From a checkpoint of a small image classifier.
Training: 12200 steps, batches of 256, held-out accuracy 93%.
Rows from block 2, named by matrix and row number. Rows with one number belong to one neuron. Each number is 500 + 50 x the weight over its row's rms, rounded and kept within 0 to 999. All counts start at 0. Numbers have three digits each. After the name is the row's rms in percent of the matrix's.
# fc1: MLP up (model.blocks.2.mlp.fc1.weight, 640x160), inputs 0-159
# fc2: MLP down (model.blocks.2.mlp.fc2.weight, 160x640, transposed), outputs 0-159
fc1.98 033:503500386500500500532500500500500500500500500501500537548500500500500520500500500500500495500500500500384500500501500500500500500500503500500510668500500500500500500500500501500500500503500500500500500500500500500472391500500500500500500500500500500499500500500502500500500500499499500500494500500500500500500500502500500500500500500000500500500500505500431500500500500500500500500500500500500500500500497500500502500500507500500500500500500500500500500500424511500500500500500500
fc2.98 059:500500500500500500498500502500500500500500500500500485496498500501500483509483500500500500502500500500499491495500500500500500500500500500500471500500489500500500500500503500500500500500500500500500488500483500497514500500500500500500494494500500500505500492500500500500500507506500500500500496500500500500500503500497500484500500500999500509500500500500510500500500500500500510500500500500500499499501510504500500499508497500500500502500500500497500500500501500475500500500500500
fc1.99 191:500500500500500484496500500500500500494559500500500503524500500500500512498500500500500500500500500500500500500500500500500500500500500500500500501500500500500500500492500500500500500963500500500500500500500500500500500500500500500500526500500500500500500500500500500500500500500500500500500500500500500500500500500481500500500500500500500500500500768500500500500500500500500795499500500500500500500500499500500500500500500498500500500500530500498500500500359500500500500500500480
fc2.99 275:498501500451597500500500500500500511502500500500477500500500500500500500506527500500485500501501499500500500500500500500500367500486489500500500500498493501500500500500500500500436501149500500500500502500500504500500500501500500500498289500524501500502499352500492490539500500502500500500446500500500500500500500481500500500500500497563500512500500500274500500500500500500500500500500500500512500817500500500500500608500500500500500500497500499510500500500532500499501500500500501
fc1.201 121:500500500495500500500500500500498503999501500500500500500500500500500466500500500500500500503500502500500500500513500500500500500500500500500500500500500500500500500500500500496500502353500500500500500500500500500500500499500500500498500500500500500499500500500501500500500500512500500500500500500500500500500500499501500500500500500508500500500500501500500500500500500500500500500500500500500500500500500500500500500501502500500500500500329500500500500500501500500500500500500500
fc2.201 100:518500496500500500502597500500500500226500500500505500500500500500500500500505500582500500465500430501500500500389500500500500500500500500509499531500500500500500500500500499500500500500500500500503500606619500500500502391500500500500503500500500499539419500500503500500511500500500500509504465500500500500504500500500500500500484500500500500525500500500500500500500500500500500500500501500016500500500500500502500500545494500500500500500500500500497500512439500510500495500527488
fc1.205 133:500500500500500500505500500500500500525549500500500500489500500500500500500500500500500502500500500500500500500500500500463500500500533500500500498500500500496500500495500500500500500500502500500500500500500500500500500500500500500500500500500500500500500500500500500500500500499500500500500500500500500500500512500500500500500500500500500500500500499500501500500500500500500999500500500500500500500500499500500500500500476500500500500500500500500500500500505500500500500500500500
fc2.205 199:500500500500500480500500491500505500494500500500481500504501500500500500500500500504504500500500500487500500500500457500500500500500500499500500504500500468500491500500500500500500500500500500506500364500500500508500500500446500500492503500509500500500500500500511500498498500486512468500510500500500500500500500500500500518500500503500500503500500500500500509500500500475500000500500500523490500500500500500500500500500499500500500500500543500500500500532500505562500500500500500
fc1.223 310:500500500500502500533500500500500500500500500500500500500500500500500500503500500500500494500500500500500500500500500500501500500500500500500500500505500500500500500600500500500500500500500500500500500500500500500500500500504500500500500500500500500500500500500500500500500500500500500500503500500500500500500500500500500569500500500500500500500500499500500500500500500500500499500500500500500500500500500500500500500500493500500500500500000500500500500500491500500500500500500500
fc2.223 352:500500500500480500500500500500501492500500500500500500500500500500489501451500501500500500502500502497495500500500507500500513500500500500500500496500490500500500499448500498500493500500499501501500500500500471500500500500500500500500501527496500500501500500500492500500500496500500483500502500500481500500500500500500500500500500504500500498500500469518500500500500500493500500499509500500117500500500500500500500500500500500500498500500993500500499500500521500500500498498500500
fc1.224 079:500500500500501497500500500500500500500500500500500617502500500500500500500500500500500500500500500500500500500497500500500500500500500500500500500500500500472501500500500500500500500500500500500500500500500500500500501500500500500500500500500500500501500500500501500500500500500498500500500500500382500500500500500500500500500500500500500500501500500500733500500500500500500501500500500500500500500500501500500500500500500500500500500500716500054500500500232497500500500500500500
fc2.224 126:500500500500500500500500525501500500499500500499500500500500495500500500623500485555500485500500500465500500500500500575498500494500511507491500500500500500489500531500495500509424500506500500500500500436500401500500498480498500500543500497500508500500500386500396500500500547510500500568501500498500535488404500500500500574494524500500489500500500499500500287500500500500500482500496500472285500835500500500500500500500500502500490500535453502500500532500803500500500461506500500
fc1.229 140:497500500498500500276500500500500500500489500501500394500500500500500493500500500500500500500500500500964500500503500500500500500500500500500500500500500500500499500500500500508500500500500500500500500500500500500500497500500500500500500500500500500500500500500500500500500500500500502500383500500500500500500500499500498500500500500500500500500500831500500500500500500500500500500500500500500500500500500500500500500501500500500500500500500500500500500500500500500500500500500500
fc2.229 144:500500500500500500500500495500500501504500478500500500500500500500500511498498500500500500500503500500500508500513913500500500500500483500500500500500500500500500500499500500500500500500500500500497500500500490351500500504500500500490500500500500487500500521500500506567498500500500500500500500444500500500500500500500500500500500500425500500500500500500203501500514500341500500515500502500500500602500504500500500515249500500541500500500500500500520464500500500500500463500501500
fc1.233 013:527500500500500193500500501500500503502840500500500500500500500500500450500500500500500494500500543500501500500514500500500501500500500500500504500500500500500500500500500500497500500500500500500500500512500500500500500505515500500500500475499500500502500500500506500500500500134503500499500500500500500500497500504500500494500499500482500500500500500500288500500500500500500500526500500500500500500500555502500500500500500500500500522500500500500500500500500500500500500500500500
fc2.233 009:500518500500509644500500500500500496498479500577500500500447500500500536519462500486500500532530500500500500500500534500486485500500500500500485500498500500500500500500500500500500500500500500500500523500500500500507500500500500500500503539500500500500513500500500500500500500972500500500500508500500500500524500500500500484500487500502500500502500500532500500500500500145509504453500500500500500500490500494500500500500500500500500512500500500500577500500500500500520500500519500
fc1.238 108:500500500497500500500500500500500500500500500500500500499500500500497500499500500500500500500500500500491500500500500500500500500500459496500498500500500500500500500494500500500500500500500500500500500500500500500501498500500500500496500001500500500500500500499500500500500500500500500500500500500501500500500500500500500500500500500500500500500500500500489500500500500500500500500500500500500500500500480500500500500500886500500500500500501500500500500500500500500500500500500499
fc2.238 109:506482500500500500493500370500500500500477527500500500500500500500500500500431500500500505500500382500500500514498476500566497500500500500489500500500500500499500500501500500503500500500500501471500500500523500500501505500500500500500502821500500500500500854500500500533500500500500491500475511500500500500478500502500500500500500500511569502397500500500500500500500460500500545478502500500652520441488513500500500500413241500500500500500500500500500500500508500500500565500500500
fc1.245 108:500500500500500500502500500500500500835501500500500500500500500500500476500500500500500502500500500500500500500500500500502500500500500503500500496586500500500500500500500493500500500500500500500500500500500500499508500500500500500500500506500500500500500500500500500500500500500500500500494500500498500500500500500500500582500500500500500500499500500500525500500500500500501507500500500500999500500500498500499500500500486500500500439500500500500500500500500500500500500500500499
fc2.245 150:500500500491500493500500500500500483475500500500500500500500484500500505491500500500500500500500500500500500500500500499500500500500500500498500500502500500500500496500500505547500502500500494500500500497527496500500500500500500500500507500500500500500504493524500500497500500500500500500500500500500500500500500500500500500521504494500500500566500498500500500501500500506500494500500500500000500500499500528500500490497500500497500547500491504500500497428500504500511500500485500
fc1.257 017:500500473216502500500500501500500500475084500500500500500500500500500829500500500500500500478500500500500500500533500500500500500501500500500500498500500500494500500502500500489500500500521500500500500500500502500500500500505500500500500545500500500499500500500500500500492491500496451500500500500500500500500500500500496500500500382500500500479499503500611500500500500500500500500500500500500500500500500555500500500499500500500500500500500500500500500500499500500500500500500500
fc2.257 010:500500569500460500512546487504500500550500419500500500500500500500500500500593500651500484500409494500500500500500489500500500500500500500527500513500499414500500500500500530495531500500500500500524500496486535500460500499500192500500500454467509500500455531500500500500500500373500500467500500500500500500500500500430500501500500500500507500493689469400489422500524499500500500668500500500480500547500500500500500692500500500242502500500500492500500500500500500475500507500616446
fc1.267 096:500500500500500500507500500500500499500500500500500499525500500500499500500500500500500500502500500500500500500500500500505500500499499501500498492500500500500500500505500500498500501504500500500500500500500500500500500500500500500500503566500500500500500500500500500500500501500500499500499500500500500500500999500485500500500500503500500500500500500500500500500500500500500500498500500500500500500500500454500500500501500500500500500500500500431500500500500500500500500500500501
fc2.267 034:500500500481500500500500500500500500500500495500500500500500500500500500504500500500501500498500503500500500500500500500500500500500500507500500518500500500500500500500487500500500500494500500500499499500500500478500500494500500500500500500500500500488500500499497500505500500500500500500500500500500491499501000500500500496502500500500494500500500503500500500521500500500507500502500501500500500500500500500500500500500500500500500500500500500500500500500500500500499500500502500
fc1.340 132:500492510500502500500500500500501500500500500500500582500500500500500500500500500500500500000500500500500500500487500500500500500500500500500500500500500500501500500475500497511500500447477500500500500498500500496500500500500500500490500500500500500500500500499496500500492500500499500500499500500500500500500500500500500499500500504500500500500500561500500500500500500500502500500500500500500500500500500500500500500500500500500500500500500500498500500500500500500500500500500500
fc2.340 151:511500500500511500500500549500500500500500497500500261500500500500500500500500500498500500999483500501500500500512451500500454500500500500506500499500500500500500556500500500500500500557510500503504500500500500503570500501500498485500500500506500498500500500500502500500539498504500500500516500500500498500464500500500500498500500500500502500500500500500500481500500484500500500501500500500500500497500500500500500500500500500595430495444500500500500500500433500508500484500500501
fc1.342 100:500500500500500500500500500500500500500500500500500500500500500500500500500500500500500500499500500499500500500502500500500500500498500500500503462500500500500495500503500500500500500500502500500500500493500500500500484500500500500999500500499500500500500500499500500500500500500500498500502500500596500500500499500500590500500500501500500500500500506500500500500500500500500500500500500500500500500500500500500500500500500500500500500500500500500500500500500500500500500500500500
fc2.342 116:495500500500500500500500500663500500500503500516500500500500500423500500500500504500500500500500500502500500500500500500500500500500369523500500500500500490500510500500500535500500500501500500500500500503529579500500501500500497501129500500475500500500500500500500500499500500500500500500482469500500500496500500381447500500500500500506500500496488500500500698500500513500500500500500501500645500500500500500500471518847504500500522504498500500497500500502500500507503525500500461
fc1.378 080:500500500509500500500500500500500501500500500500500500000500500500500500500500500500500499499500500500500500500500500500500500500502500504500533500500500500500501500483500500500500500500500500500500500500500500500499499500499500500500500500500500500500500500497496500500500500500500500500498500500500500500500497500500499455500500500494500500500500496500500500500500500500506504500500500500500500500500500500500500500500543500500500500500505500503500500500500504500500500500500500
fc2.378 050:500500500500500494500500500500500498488500500500500502999500500500500500500416500500500500507500500512500500500500500501500500500500496503500500497500500505500503500500500500477505496500500500499500500500500495500502500500500500500500500500500500501496497499500500500500500500526500500500502497495500500499501503500501500498500500500500500501500500496500500499500496500491500500502500500500500500500498500500496500500500500497500500500500500500497500500500507500500500511500504500
fc1.406 017:500500532500497500500500500500543489500490500500500500493500500501500500500500500500500563500500500503500500500500500500500500500500496482500489000500500500580522500499500500500500500501500500500499500509500501500500517500500500500500500500500500500500500500509500500500500500500495500500500500500500500500500499500500500500500500500500500500500500500500500500500500500500500507500500500500502500500500496501500500500500500500500500500500501500471500500500500500500500500500500477
fc2.406 006:500476500500500502500500500500500500519500500501500500501500500500498515500500476500500500500500579500500500501503500500500500500500515500502500999500500500500441500500500504528500500500500500498500500500500500500494493500500458500500533500500500500500500485500500499500500460500500500489500500482500500500481500500500449500506500474500502500500500500500500500500500540500500466500500500500500500500500500500500500500500500500570500500535478500500500500500500500500500500510500506
fc1.411 024:487500499500500500508500500500500500500553500500500765500500500500502493500500502500500501505500500500498500500500500500500500500500500500500504496495500500500500500000500500500500500502500500500500500500500500303500500500500500500500503498500500500498500500499500500500500500500499500500500500500498500500500484498500500500500500500500500500500500500500504500500500500500500500500500500500500500500500507500500500500500500500500500500500501500501500500500542501500500500500500500
fc2.411 021:500827500500500488500514512484500517481500526500500500500519500500500500500500501482500500465500500500500505500500500500500502500498497500500534500500500500500500500905501504500500461510500500467500494500500500792499493500500500500500500500508500499500500500500504500500500500500500500482500500620501500505495540500500500495500500502500500526500500500500500500500500500500500500500500500500500500500500500500500500625500505510500500500500500473479500490500473491500474515500500500
fc1.419 058:500499497500500499500500499500500505497498500496500500500500500500500500500500500500501498500500500500497500500500500500500500500495494495500500500500500500500500500496500500507500499500500500500500500500500500500425503500497500500500501500500500500498500500500500500500500500502500500500501500500500500500500506500503500496500500500500500500500500500500499500500500500500500494500500500500500500500500999501500499500500503500500500500500500500500500500500500499500500500500500501
fc2.419 070:498500500433500515500500500500500494500500500494587500500500500500500500504541500492500522498500498500500505500533500495504500499500502500490500500500500500500500500500470498487500500515500499500500500500507500502506490500500534500500500500500500492500564500499500493500500500500500500500500500500475500498500500496500500494500500500479500500500500500627500500500500380496495510489485505500590500500500000500500500500500500500497500501500500500500500500489482500500500500500500500
fc1.451 282:502500519500495500500500500500466500499500500500500500490500500500500500500500500500499500500500500500500500500499500500500500500501198500500498500500500500500500500497500500500500500500500500500500500500500500500500500500499500500500500500500500500508500500500500500500500500500500500500500500500495500500500500500999500500500500500501500500500500500500500500500500500500500500488500500500500500500500500501500500500500500488500500500500500500499500500500500500500500500500500500
fc2.451 271:483499500500500500516500500500500518500500500500499500500500500500500500532506514500500500505500500500500500500528500500500502500504678500508496500500501504496500500501500500642500500500500500500512500502498500500500500488500718390500500500529500500500502500500501502500500495500500500500500500500500501500500526500032500500500306500500500500500500500501501500500500500500500500500500510500500487500490500500500500496500500500376550500500497500500500500410500500504500500500500500
fc1.467 129:500500501500500500500500500500500500451503500500500500745500500500500500500500500500500500495500500500500500500337500500471500500500500500500499500500500500500500500500500999500500500500500500500500500500500500500500716500500500500500500441500500500500500500500500500500499500500500500500501500500500500500500500500500500499500500500500500500500500500500500500500500500500501500500500500500500500500500500501500500500500500500500500500500499500500500500500500500500500500500500500
fc2.467 125:500500500500504649500500500500432500481514542500500500500443500515500500500499506500500496500500434500500500500500500600500500500500500500500500503500530500443500500500500500500511500500500500500500500497500232500526477500500500500500345500428500500500500500500500500500500500500500500500328518500500500500500495500500500500500500500500500497418500500500496500500052500500500500500500500500500500500537500500501500500500500500501500500500500500542427500501500500500500500502500500