{
  "train_examples": 22605,
  "translate": 0.06,
  "color_jitter": 0.1,
  "norm_position": "pre",
  "hidden_act": "silu",
  "moe_every": 2,
  "shared_expert": false,
  "patch_size": [4, 4],
  "conv_stem": false,
  "layers": 10,
  "pooling": "class_token",
  "label_smoothing": 0.05,
  "warmup_steps": 1220
}
Rows from expert 5 of block 5, named by matrix and row number. Rows with one number belong to one neuron. Each number is 128 + 32 x the weight over the matrix's rms, rounded and kept within 0 to 255. All counts start at 0. Numbers have three digits each.
# up: expert up (model.blocks.5.mlp.up, 16x80x160), inputs 0-159
# down: expert down (model.blocks.5.mlp.down, 16x160x80, transposed), outputs 0-159
up.25:128128128128128128128128128122128128131128128096128125128128128128120128128128125128128128128128128128128128128128128128128128128128128135128128128128128128128128128128128128128128128128128128128124128128128128128133128128128128230129128128128128128128128128128127128128128128128128128128128128128128128128128128128128128124127128128128128128128128128128128128128134128128116128128128172128128128128128128128151128128128128128128128128128128128128128128128128128128128128128128128
down.25:129128128128126128128129126128128128128128096128128128128138128128128128128128128128128128128128128128128128128128128128128128128135127128128128128128128128131093066130128128128162128128128128128128126129128153128128128128128128128123128128128128128128125128128128128128128114128131128128128128128128128165128128127170128128128128128128128128128127128128128128128128128128143128128128128068141127128128128128128128112128128128128141128144128128120127128128128151128128128128128128
up.26:128128128128128128128128128102127128128128128131128128128128128128128128128128128128128128128128128128127128128128128128128128128128128128128128128128128128128128128128128128128128128128128128121128128128128128128128128128128128113161128128128127128128128128128128128128128128128128128128128128128128128129128128128128128128128128114128128128128128128128128128128128128128128128128128128128128128128128128120128128128128128128128128128128128128128128128128113128128128128128129128
down.26:128128128128128128128128128135128128128128128128128128128128128127128128128128128129128131128128128128128128128128128120128124128128128128128128128128128128128128133128128128128128128127128128128128128128128128128128128128128128128128128128128128128128128128128128128128128128118128128128128128128128128128128128128128128128128128128129128128128128128128066128128128128128127128128128128128107128128128128128128128128128128128128128128128128128128128128128224128128128128128128128
up.27:247124128000128128128128163128128128128128128142128128128255128128128128155128128128121000128128128128125128128128128128128128128008128129069128128127255128186128128142128128128128128128083128128063128127128128128098118128128128128000128000128128128128210128128121128127128128217128128128128128128255128013128128128128088000127128128128128128255204040128127128128124128128128128128128127128128128128128128255128000128125231149128128255128114128128128129128131128128255075128128129
down.27:128128128128128128128126128128255129128128128128127130132128128128129124119128190127128128128128128128128128129146127128128128128128128126128089128128089128128128128128128128127127128128147128128128128128128128128127128124128128128128128255128128128128128128128137128128000128085128128128128128128122128128128128128127128128128128124080128117022086163128128128133128128128128128128128080128128128057128129128255132095128082105128119081128128128128128130128128133126069131113125135
up.28:128128132129128128128128128128128128128128128128128128128128128128128128128128128128130128128128128128099092228128128128117128128128128128125128128160128128128128128128128128128128128128120128129128128128128128128128128128128128128127128128128127128128128128128128128128128130128128128128128128128128126129128128128128128128128128128128128128128128128128128128128128128129128164128128125128128128128128128128128128128128128255128128128128128128128128173128128160128128128128128132
down.28:128128128128128128128128128128131128128128128016128128160143128128128128128128128116071128151128128096140128128065128128128128128128128128130109128128128102128128128121128128128128128128128128128128127128128072128184128128128128128156128128129189128000184033128211123128128128129155148128128128128128128128128128128128131128128153128128128128128128126128128128128172096094128123128128128128182128128128128128128128128128128062128149128128128128127128128128113128126128128128128128
up.29:128128160128128128128128117128128128125128128128128128128092128128128128128128003128128128128128128128128128128128128128128128128128129201129137128128128128128128128128128128128128128128128128128128128128153128128128128128128128128128128128128128128128128128128128132128127128128128128128128128128126128128128128128128128108127128128128128128116128128128128128128128128121126128128128024128128128128128128128128128128128128119128128128128128128128128128128128119128128128128128128
down.29:128129128128173128128074128128128125128128128128128128128128128158128098128185128128055128128128128128117128128128128128128129128128092069097128128128128128128128139128128128128128128128176143128111127128128128141124128128128185072128164128128128128128170128128130131128129128128134128128128128128128128128128099128128128241128128128128128128128135129128128079128128130128128128128137128174128128174124128128128128128162128128118128128127110128128095128128128128128128121128128128
up.30:128127128128128120128128128128128128128128128128128128128128128128128128128128128128128128128128127128128128128128128128128128128128128128127128128200128128128128128128128128128128128128128128128128128128128128128160128128129128133128128128128128128128128128128128128128138128128128128128128128128128128128128128128128128128128128129128128128128128128128128128128128128128127128128128142128128128128129128128128119128128128093128128156128129128128128128128128128128128128128126128
down.30:128128128107128128128128128130128127128128128122128128128128128128071119133128128128128108128128128128129128128128128128103128128133128128128128128128129128128128128128128128128128128128128126128128128128128128128126128128128128130128128128131128128128128129229128128128128128128128128128128129129128131128125128128128128128129126128128128128128128128128128128128128128128119128128128128128127128127128129128128128128128128128127113128128129128145128128128128128128128127128128128
up.31:128128128128128090128128128128128128128128128128128128128128128128128128128128128128128128129128128128135128128128128128128128128128128127128128128128128128128128128128128128128131128128128128128128128128128128128126144128128128127128128128128128128128128128128128128128128128124128128128128128128128128128128128128145128128133128128128128128128128128128137128128132130128128128128128128128128128128128128128128128128128128128128128136128128128128128128128128128128128128128128128
down.31:128128128128128128128129128128128128128128128128128128128128128128128200128128128128128128128128128182128128128128127128128128128128128128128128128128128128128128128128128106137128128128128128128128128128128128200128092121128128128151043128128128128128128128128088125128128128137124128051128128128128128128114128128117128128128130128128128128128128128128128128128128128125128128128128128128128128128128090128128128128128128128128128128128128128128128128128128128128128128059128128
up.33:128128128128128128128128122128128128128128128128128128130128128128128128128128128128128128128128128128120128128128128128128128128128128128128127128129128128128128128128128128128128128128128128128128128128128128122128128128128128128128128128128128128128128128128128128128128128128128129128128128128105126137128128118128128128128128128128128128128128128128128128128128128128143128128128128128128128128128128128128128128128128128128128128128128128128128128128129128128128128128128128
down.33:128128128128128128128128128128128128128128128128128128128128128106128128128128128128128128128128128128128128128138127128128128128128128128128128128128128128128128128128128128128128128128128128128128128128128128128128128128128128128128128128128128128128128128128128128129128128128128128128128128128128128128128128128128128128128128128128128128128128029128117128128128128114128128128128128128128128128128128128128128128128128128128128128128128128158128128128128128128128128128152128
up.34:128128128117128134128128128128128128128121128128128128128128128128119129128128128128128128128128128128131136128128128128128128128128128127128128128121128128128128128128128128128127128128128128128128128128128127128129128128128128132128128128128128128128128128128127128128128128128128128128128128128128128128128128128128128128129128128128128128128128128128128128128124128128128128128128128128128128128128128128128128128128128128128128128128128128128128128128117128128128128128128128
down.34:128128128128128128128128128128128128128128128128128128128128128128128128128128128128128128128128128128128128128128128128128128128128128128128128128128128128128128128128128128128128128128128128128128128128128128128128128128128128128128128128128128128128128128128128128128128128128128128128128128128128128128128128128128128128128128128128128128128128128128128128128128128128128128128128128128128128128128128128128128128128128128078128128128128128128128128128128128128128128128128128
up.35:128255143125128128128128128128096128114128128128128127128255128128127128071128128128127128041128130128172127128128128128000128000128255128128128128128128128000128128128128128128128128128128128128128128215128128128128131128128137129255128128128128128128128128128023128000128180128092128128126174128134000255128128132000130128128128128128128128128128180128128128225128017128125255128065128128000128128128128255197128040187128129128128114128128126128128128128128255128000128000078128
down.35:128128123128103126128128050128128128128128128125139128148093128128246144128128131128128120128128128128128128104109158128134128127128128128128128128128131128128128128169128128128128128125133138108121128128128113128057209128128136111128128137128126130128128128128128139128000128128128118128128112128060128128128128128128139128158128057132128143128128094128126136128129128128121009184128128092128128128111128128255087128128128128128128128194066128128128128148128128128128137128129128
up.36:128089128128128128071128128128128128128128128128128128207128128128126127128128128134128128128128128128128128133128128128128128128128128128128128128128128128150128128128128128128128128128129128128128128153128118128129128128128128128131128131128128128128128128128128128129120128128128128128128128128129124128128128128128128128165128128128128104085128128128128128128128128128128128128128128128128128128128128147111127128128128128128128128128128128128128128128128128128129128128128128
down.36:128197128128128140128088128128128128131128128128128128007128133140128128125128128128128128126128128128128128128128128128128098128128128128131128128128128128000072128128127103145128147025114124128128131129128144135121128122128128129128128127128128128128128128128128127128131127128128128112145128110128128128116128128128130128179135128128128128128114128125043128127153128206128128105128121128128130164136126128128128128127128128128098128128047128128128128128009121128128128128128128
up.37:124128000128128128128128128128128128128128128128145168128079196128128128127128128128128128128128119128128128128128128128128128128128128095128128255128128128128128128128128182128255128128128128128128128128127128128255128128128128129000128128124128128128128128128128128128128128118128245128128128128000128128128217000128000131128024129128128128201128128128128128128255128127109165128128128128197128128128128000127128129178128128128140000128115128128000128128128128128223249099128128
down.37:128128129128128129128127128128130128130128142128127129128129128128128128127128128126128128128202128128128128112128141128122128128246134128128128128128099128128128128128128128128128094128128136128128128109128133128128128128128128128128121128128200119128128128126128107128000128154128128128128128126164091128128128185128128149129128028128128128128150128128033069037128127125128128128128128128128146106128141171255105128128128128128128128128128140128128126116128128058128128128128127
up.38:128128116128128128128128128128128128128131128128128128128128128128128132128128128128127128128128127128128128128128128128128128128128128128128128128128128128128128128128128128128128128128127128128128128128128128128128128128128128128128128128128128128128128128128128128128135128128128128128128128128128129128128128128128128128128128128128128128128128128128128128128128128128128128128128135128128128128128128128119151128128128128128128128127128128128128138128128128128128128128123128
down.38:128128128128128128128128128128128128128128128128128128128128128128128128128128128128128128128128128128128128128128128128128128128128128128128128128128128128128128128128156128128128128128127128128128128128128128128128128128128128128128125128128128128128128117128128128128128128128128128128128128128128128128128128128128128128128128128128128128128128128128128128128128128128128128128128128128128128128128128128128128128128128128128128128128128128128128128128128128128128128128129128
up.39:120035123128128128128128160128128128128128128128128128129128128128128128128128128128128132128128128128128123128128128128128128128128128128129131128000116128128128128128128128128128128128128128128128128128128128128128128128124128128128128128128129128127168128128128134128194128128128128128128128128128128128128128086128128128128131128128128128128128128128125128128129128128128128128129128128128128128128127088128129128128128128129163128128128128128128128128128128128128128112128128
down.39:142128128128128107128128128128128000128171172128128121115057128124128133128128128125179128114162128128128128128128128128245128128116139128127130126128121128128154128128128128128128128138121128128128129128070128128097128128128138128125195128128092128128128130128128129128128128128128155140142128128128128128213128255128128128064146128128128128128129128132130023128128128255128128128064128128128141128146132128128128128128128129128128128128129128128128192186128128128128128128156128
up.40:128128137128128128128128128124128128127128126128128128128128128128128129128128128127128128128128128128168128128128128128128128128128128161128128128126128128128128128128128128128128128128128128128128128128128129128128128128133128124128128128128128128128127128128128081128128127128128127128124128128128128128128128128128128128128128128128128128128128128128135128128128128128150128128128128128128128128128128128125132128128128136128126128128128129128128128128146128128128128128128128
down.40:137128128118128148128128128128128128128128128128148128128128125128139128128128128128128133128128128128128128128106128128128128128128128128139128128128128128128128128128135126128128128121128127128128128128128128128128123128128128127128128127128128128128128128128128128128128125128128128128128128116128128128128128128127128128165128126128127127128139128128128128128126128128128128128128128112131112128128126128128128128133128123128133137128128128128128105128043128128128133128128128
up.41:128128128128163128128128128128131128128128128128128128128128128128128128128128128128128128132128128128128128128128128128128128128128128128128128128128128128128128128196128128128128128128128128127129128128128128128128128128128128128128128128128129128128128128128128128128129128128128128128128128128128128128128128128126128128128128111128128128128128128128128128128128000128128128128128113128128128128128128128128153128105128128128128128128128128128128128128128128127128128128128095
down.41:150128128128128128128128128124128128134128127128128128128128128128128088128159128128128162147128128128128128128128150128128128099128126128255177128128128127128128128128128128128128128128128128128128128128128128128128128128128128128128128128128128128128128128128128128128128128103128128142128128128128128208128157128128128128128128128128213128128128128118129128128128128127128128128128125010128128128128128128128128128128128128128128128128125128128128128128128119128128128128128151
up.42:128128128128128128128128128128128128128128128128128128128131128128107128128128137128128128128128128128128128128128128128128128128128128128128183128124141128128128128128128128129128128128128128128128128128134128208128128128129128119128128128129128119128128128128148128128128128128128148128128128128128128128128128128128128128047128103128128128128128128128128128128125128128164128128128033128128128128128127114128116147128128128128128110128128128128128128128128128128128128128128128
down.42:128128128127128128117128128127128128128128128128128128128128128128128128127128128152128128172115152144122106128128128128128128128128128128103128108127131128126211163124128128109128128128128128128128128128128128128128128128129128128128160180128135133128128128128128031128128128128128128128128128128128128128128128157128128128128128132128160128128128128128127128128128128128128128128128128112010128128128128128128128128126128128128128128128149128128128128128121128128128128128119128
up.44:199128146128128128128128128128128128128128128128128128128000128128128128128128128128128128128128128128128056128128128128128128128128128128128128128128128128128128128128128127128128128128137128128128128128128137128106128128128128128128128128128128127128128128128128128171128095128128128128128128128128113128128128128128128128085118126128128128092128128128128128129121128128128128128128128128128128128128128129128132128127128128128128128128132128128128128128128128128128128128128128
down.44:128128074128129127129128128135127128128128099128128133128128128128128128128128102128128128128128128224120128128100128128128101128124128053128189128128128128130128128128034128128128128128125168128128110128128128119128128109128094128131128128128128128128102128128128052128128128128128128128128128016128229128128128128128128126128137128111083129128136128128128128128128128161128128127125110128121128128128128128128128128128128128128128128128128126104128128128128125128128128126128128
up.45:128128128132128128128128218128128128127128128128128128128126128128128194129128140127128128128128255128104000084128128128146128255128128255114128128095127128128128128129128128128128128128243128128128128128128125128128118128134128255128128128128128128128128128128119128128132128128128127128128128128128128128128128128128128129255128128128128145128128128128128128128000128128000128128128128128128128128128128130130128128128128128128128128128128128129128128128128128128128128128115124
down.45:127128136128128128127128000128128128128128128128125128128067255128128128128128128128255128114128128128128255005128128128128128000066126080128128128128128128128128128125129123128126179128128128128128128128128128128227128111128128034128128128142128062101128128128128128128128129074096255128128113128128128200128124128129133128000051129128128128255125165138128128128051128128229128128128152128131128128000128128128128128127128037128128128116128061128128255128128128128128128128128128
up.46:127134128128128128128128128128128128128128128128128128127000128128128128128128128129128128128128089128128037128128128128128128127128128205128128128128068128128128128128128128128128128128000128128142128128201128174000128128128128255128128128128046128128128128128126128128255211128128128128128128128128128128128128128128128128128128128128128128130128128128128128128229127128255128128128000128128128128128128128128199128128128157128121129128128128128128255128128128128128128128223129
down.46:126087128128128128128121124128128128128128128091255128153128110128255146157095017122128128216128126127128163198114128128128128128255128255121128128226128128128128128128148162128236128128255122128128128255128128126149128128000129111128128000128128125128128128128095128128140046126128128128128126128145128107128087128128128218255128000105124104025128128061135128255012128128000139126128127128128128128128128128019123128128128039127135255128128128128148129128128128130128128128128128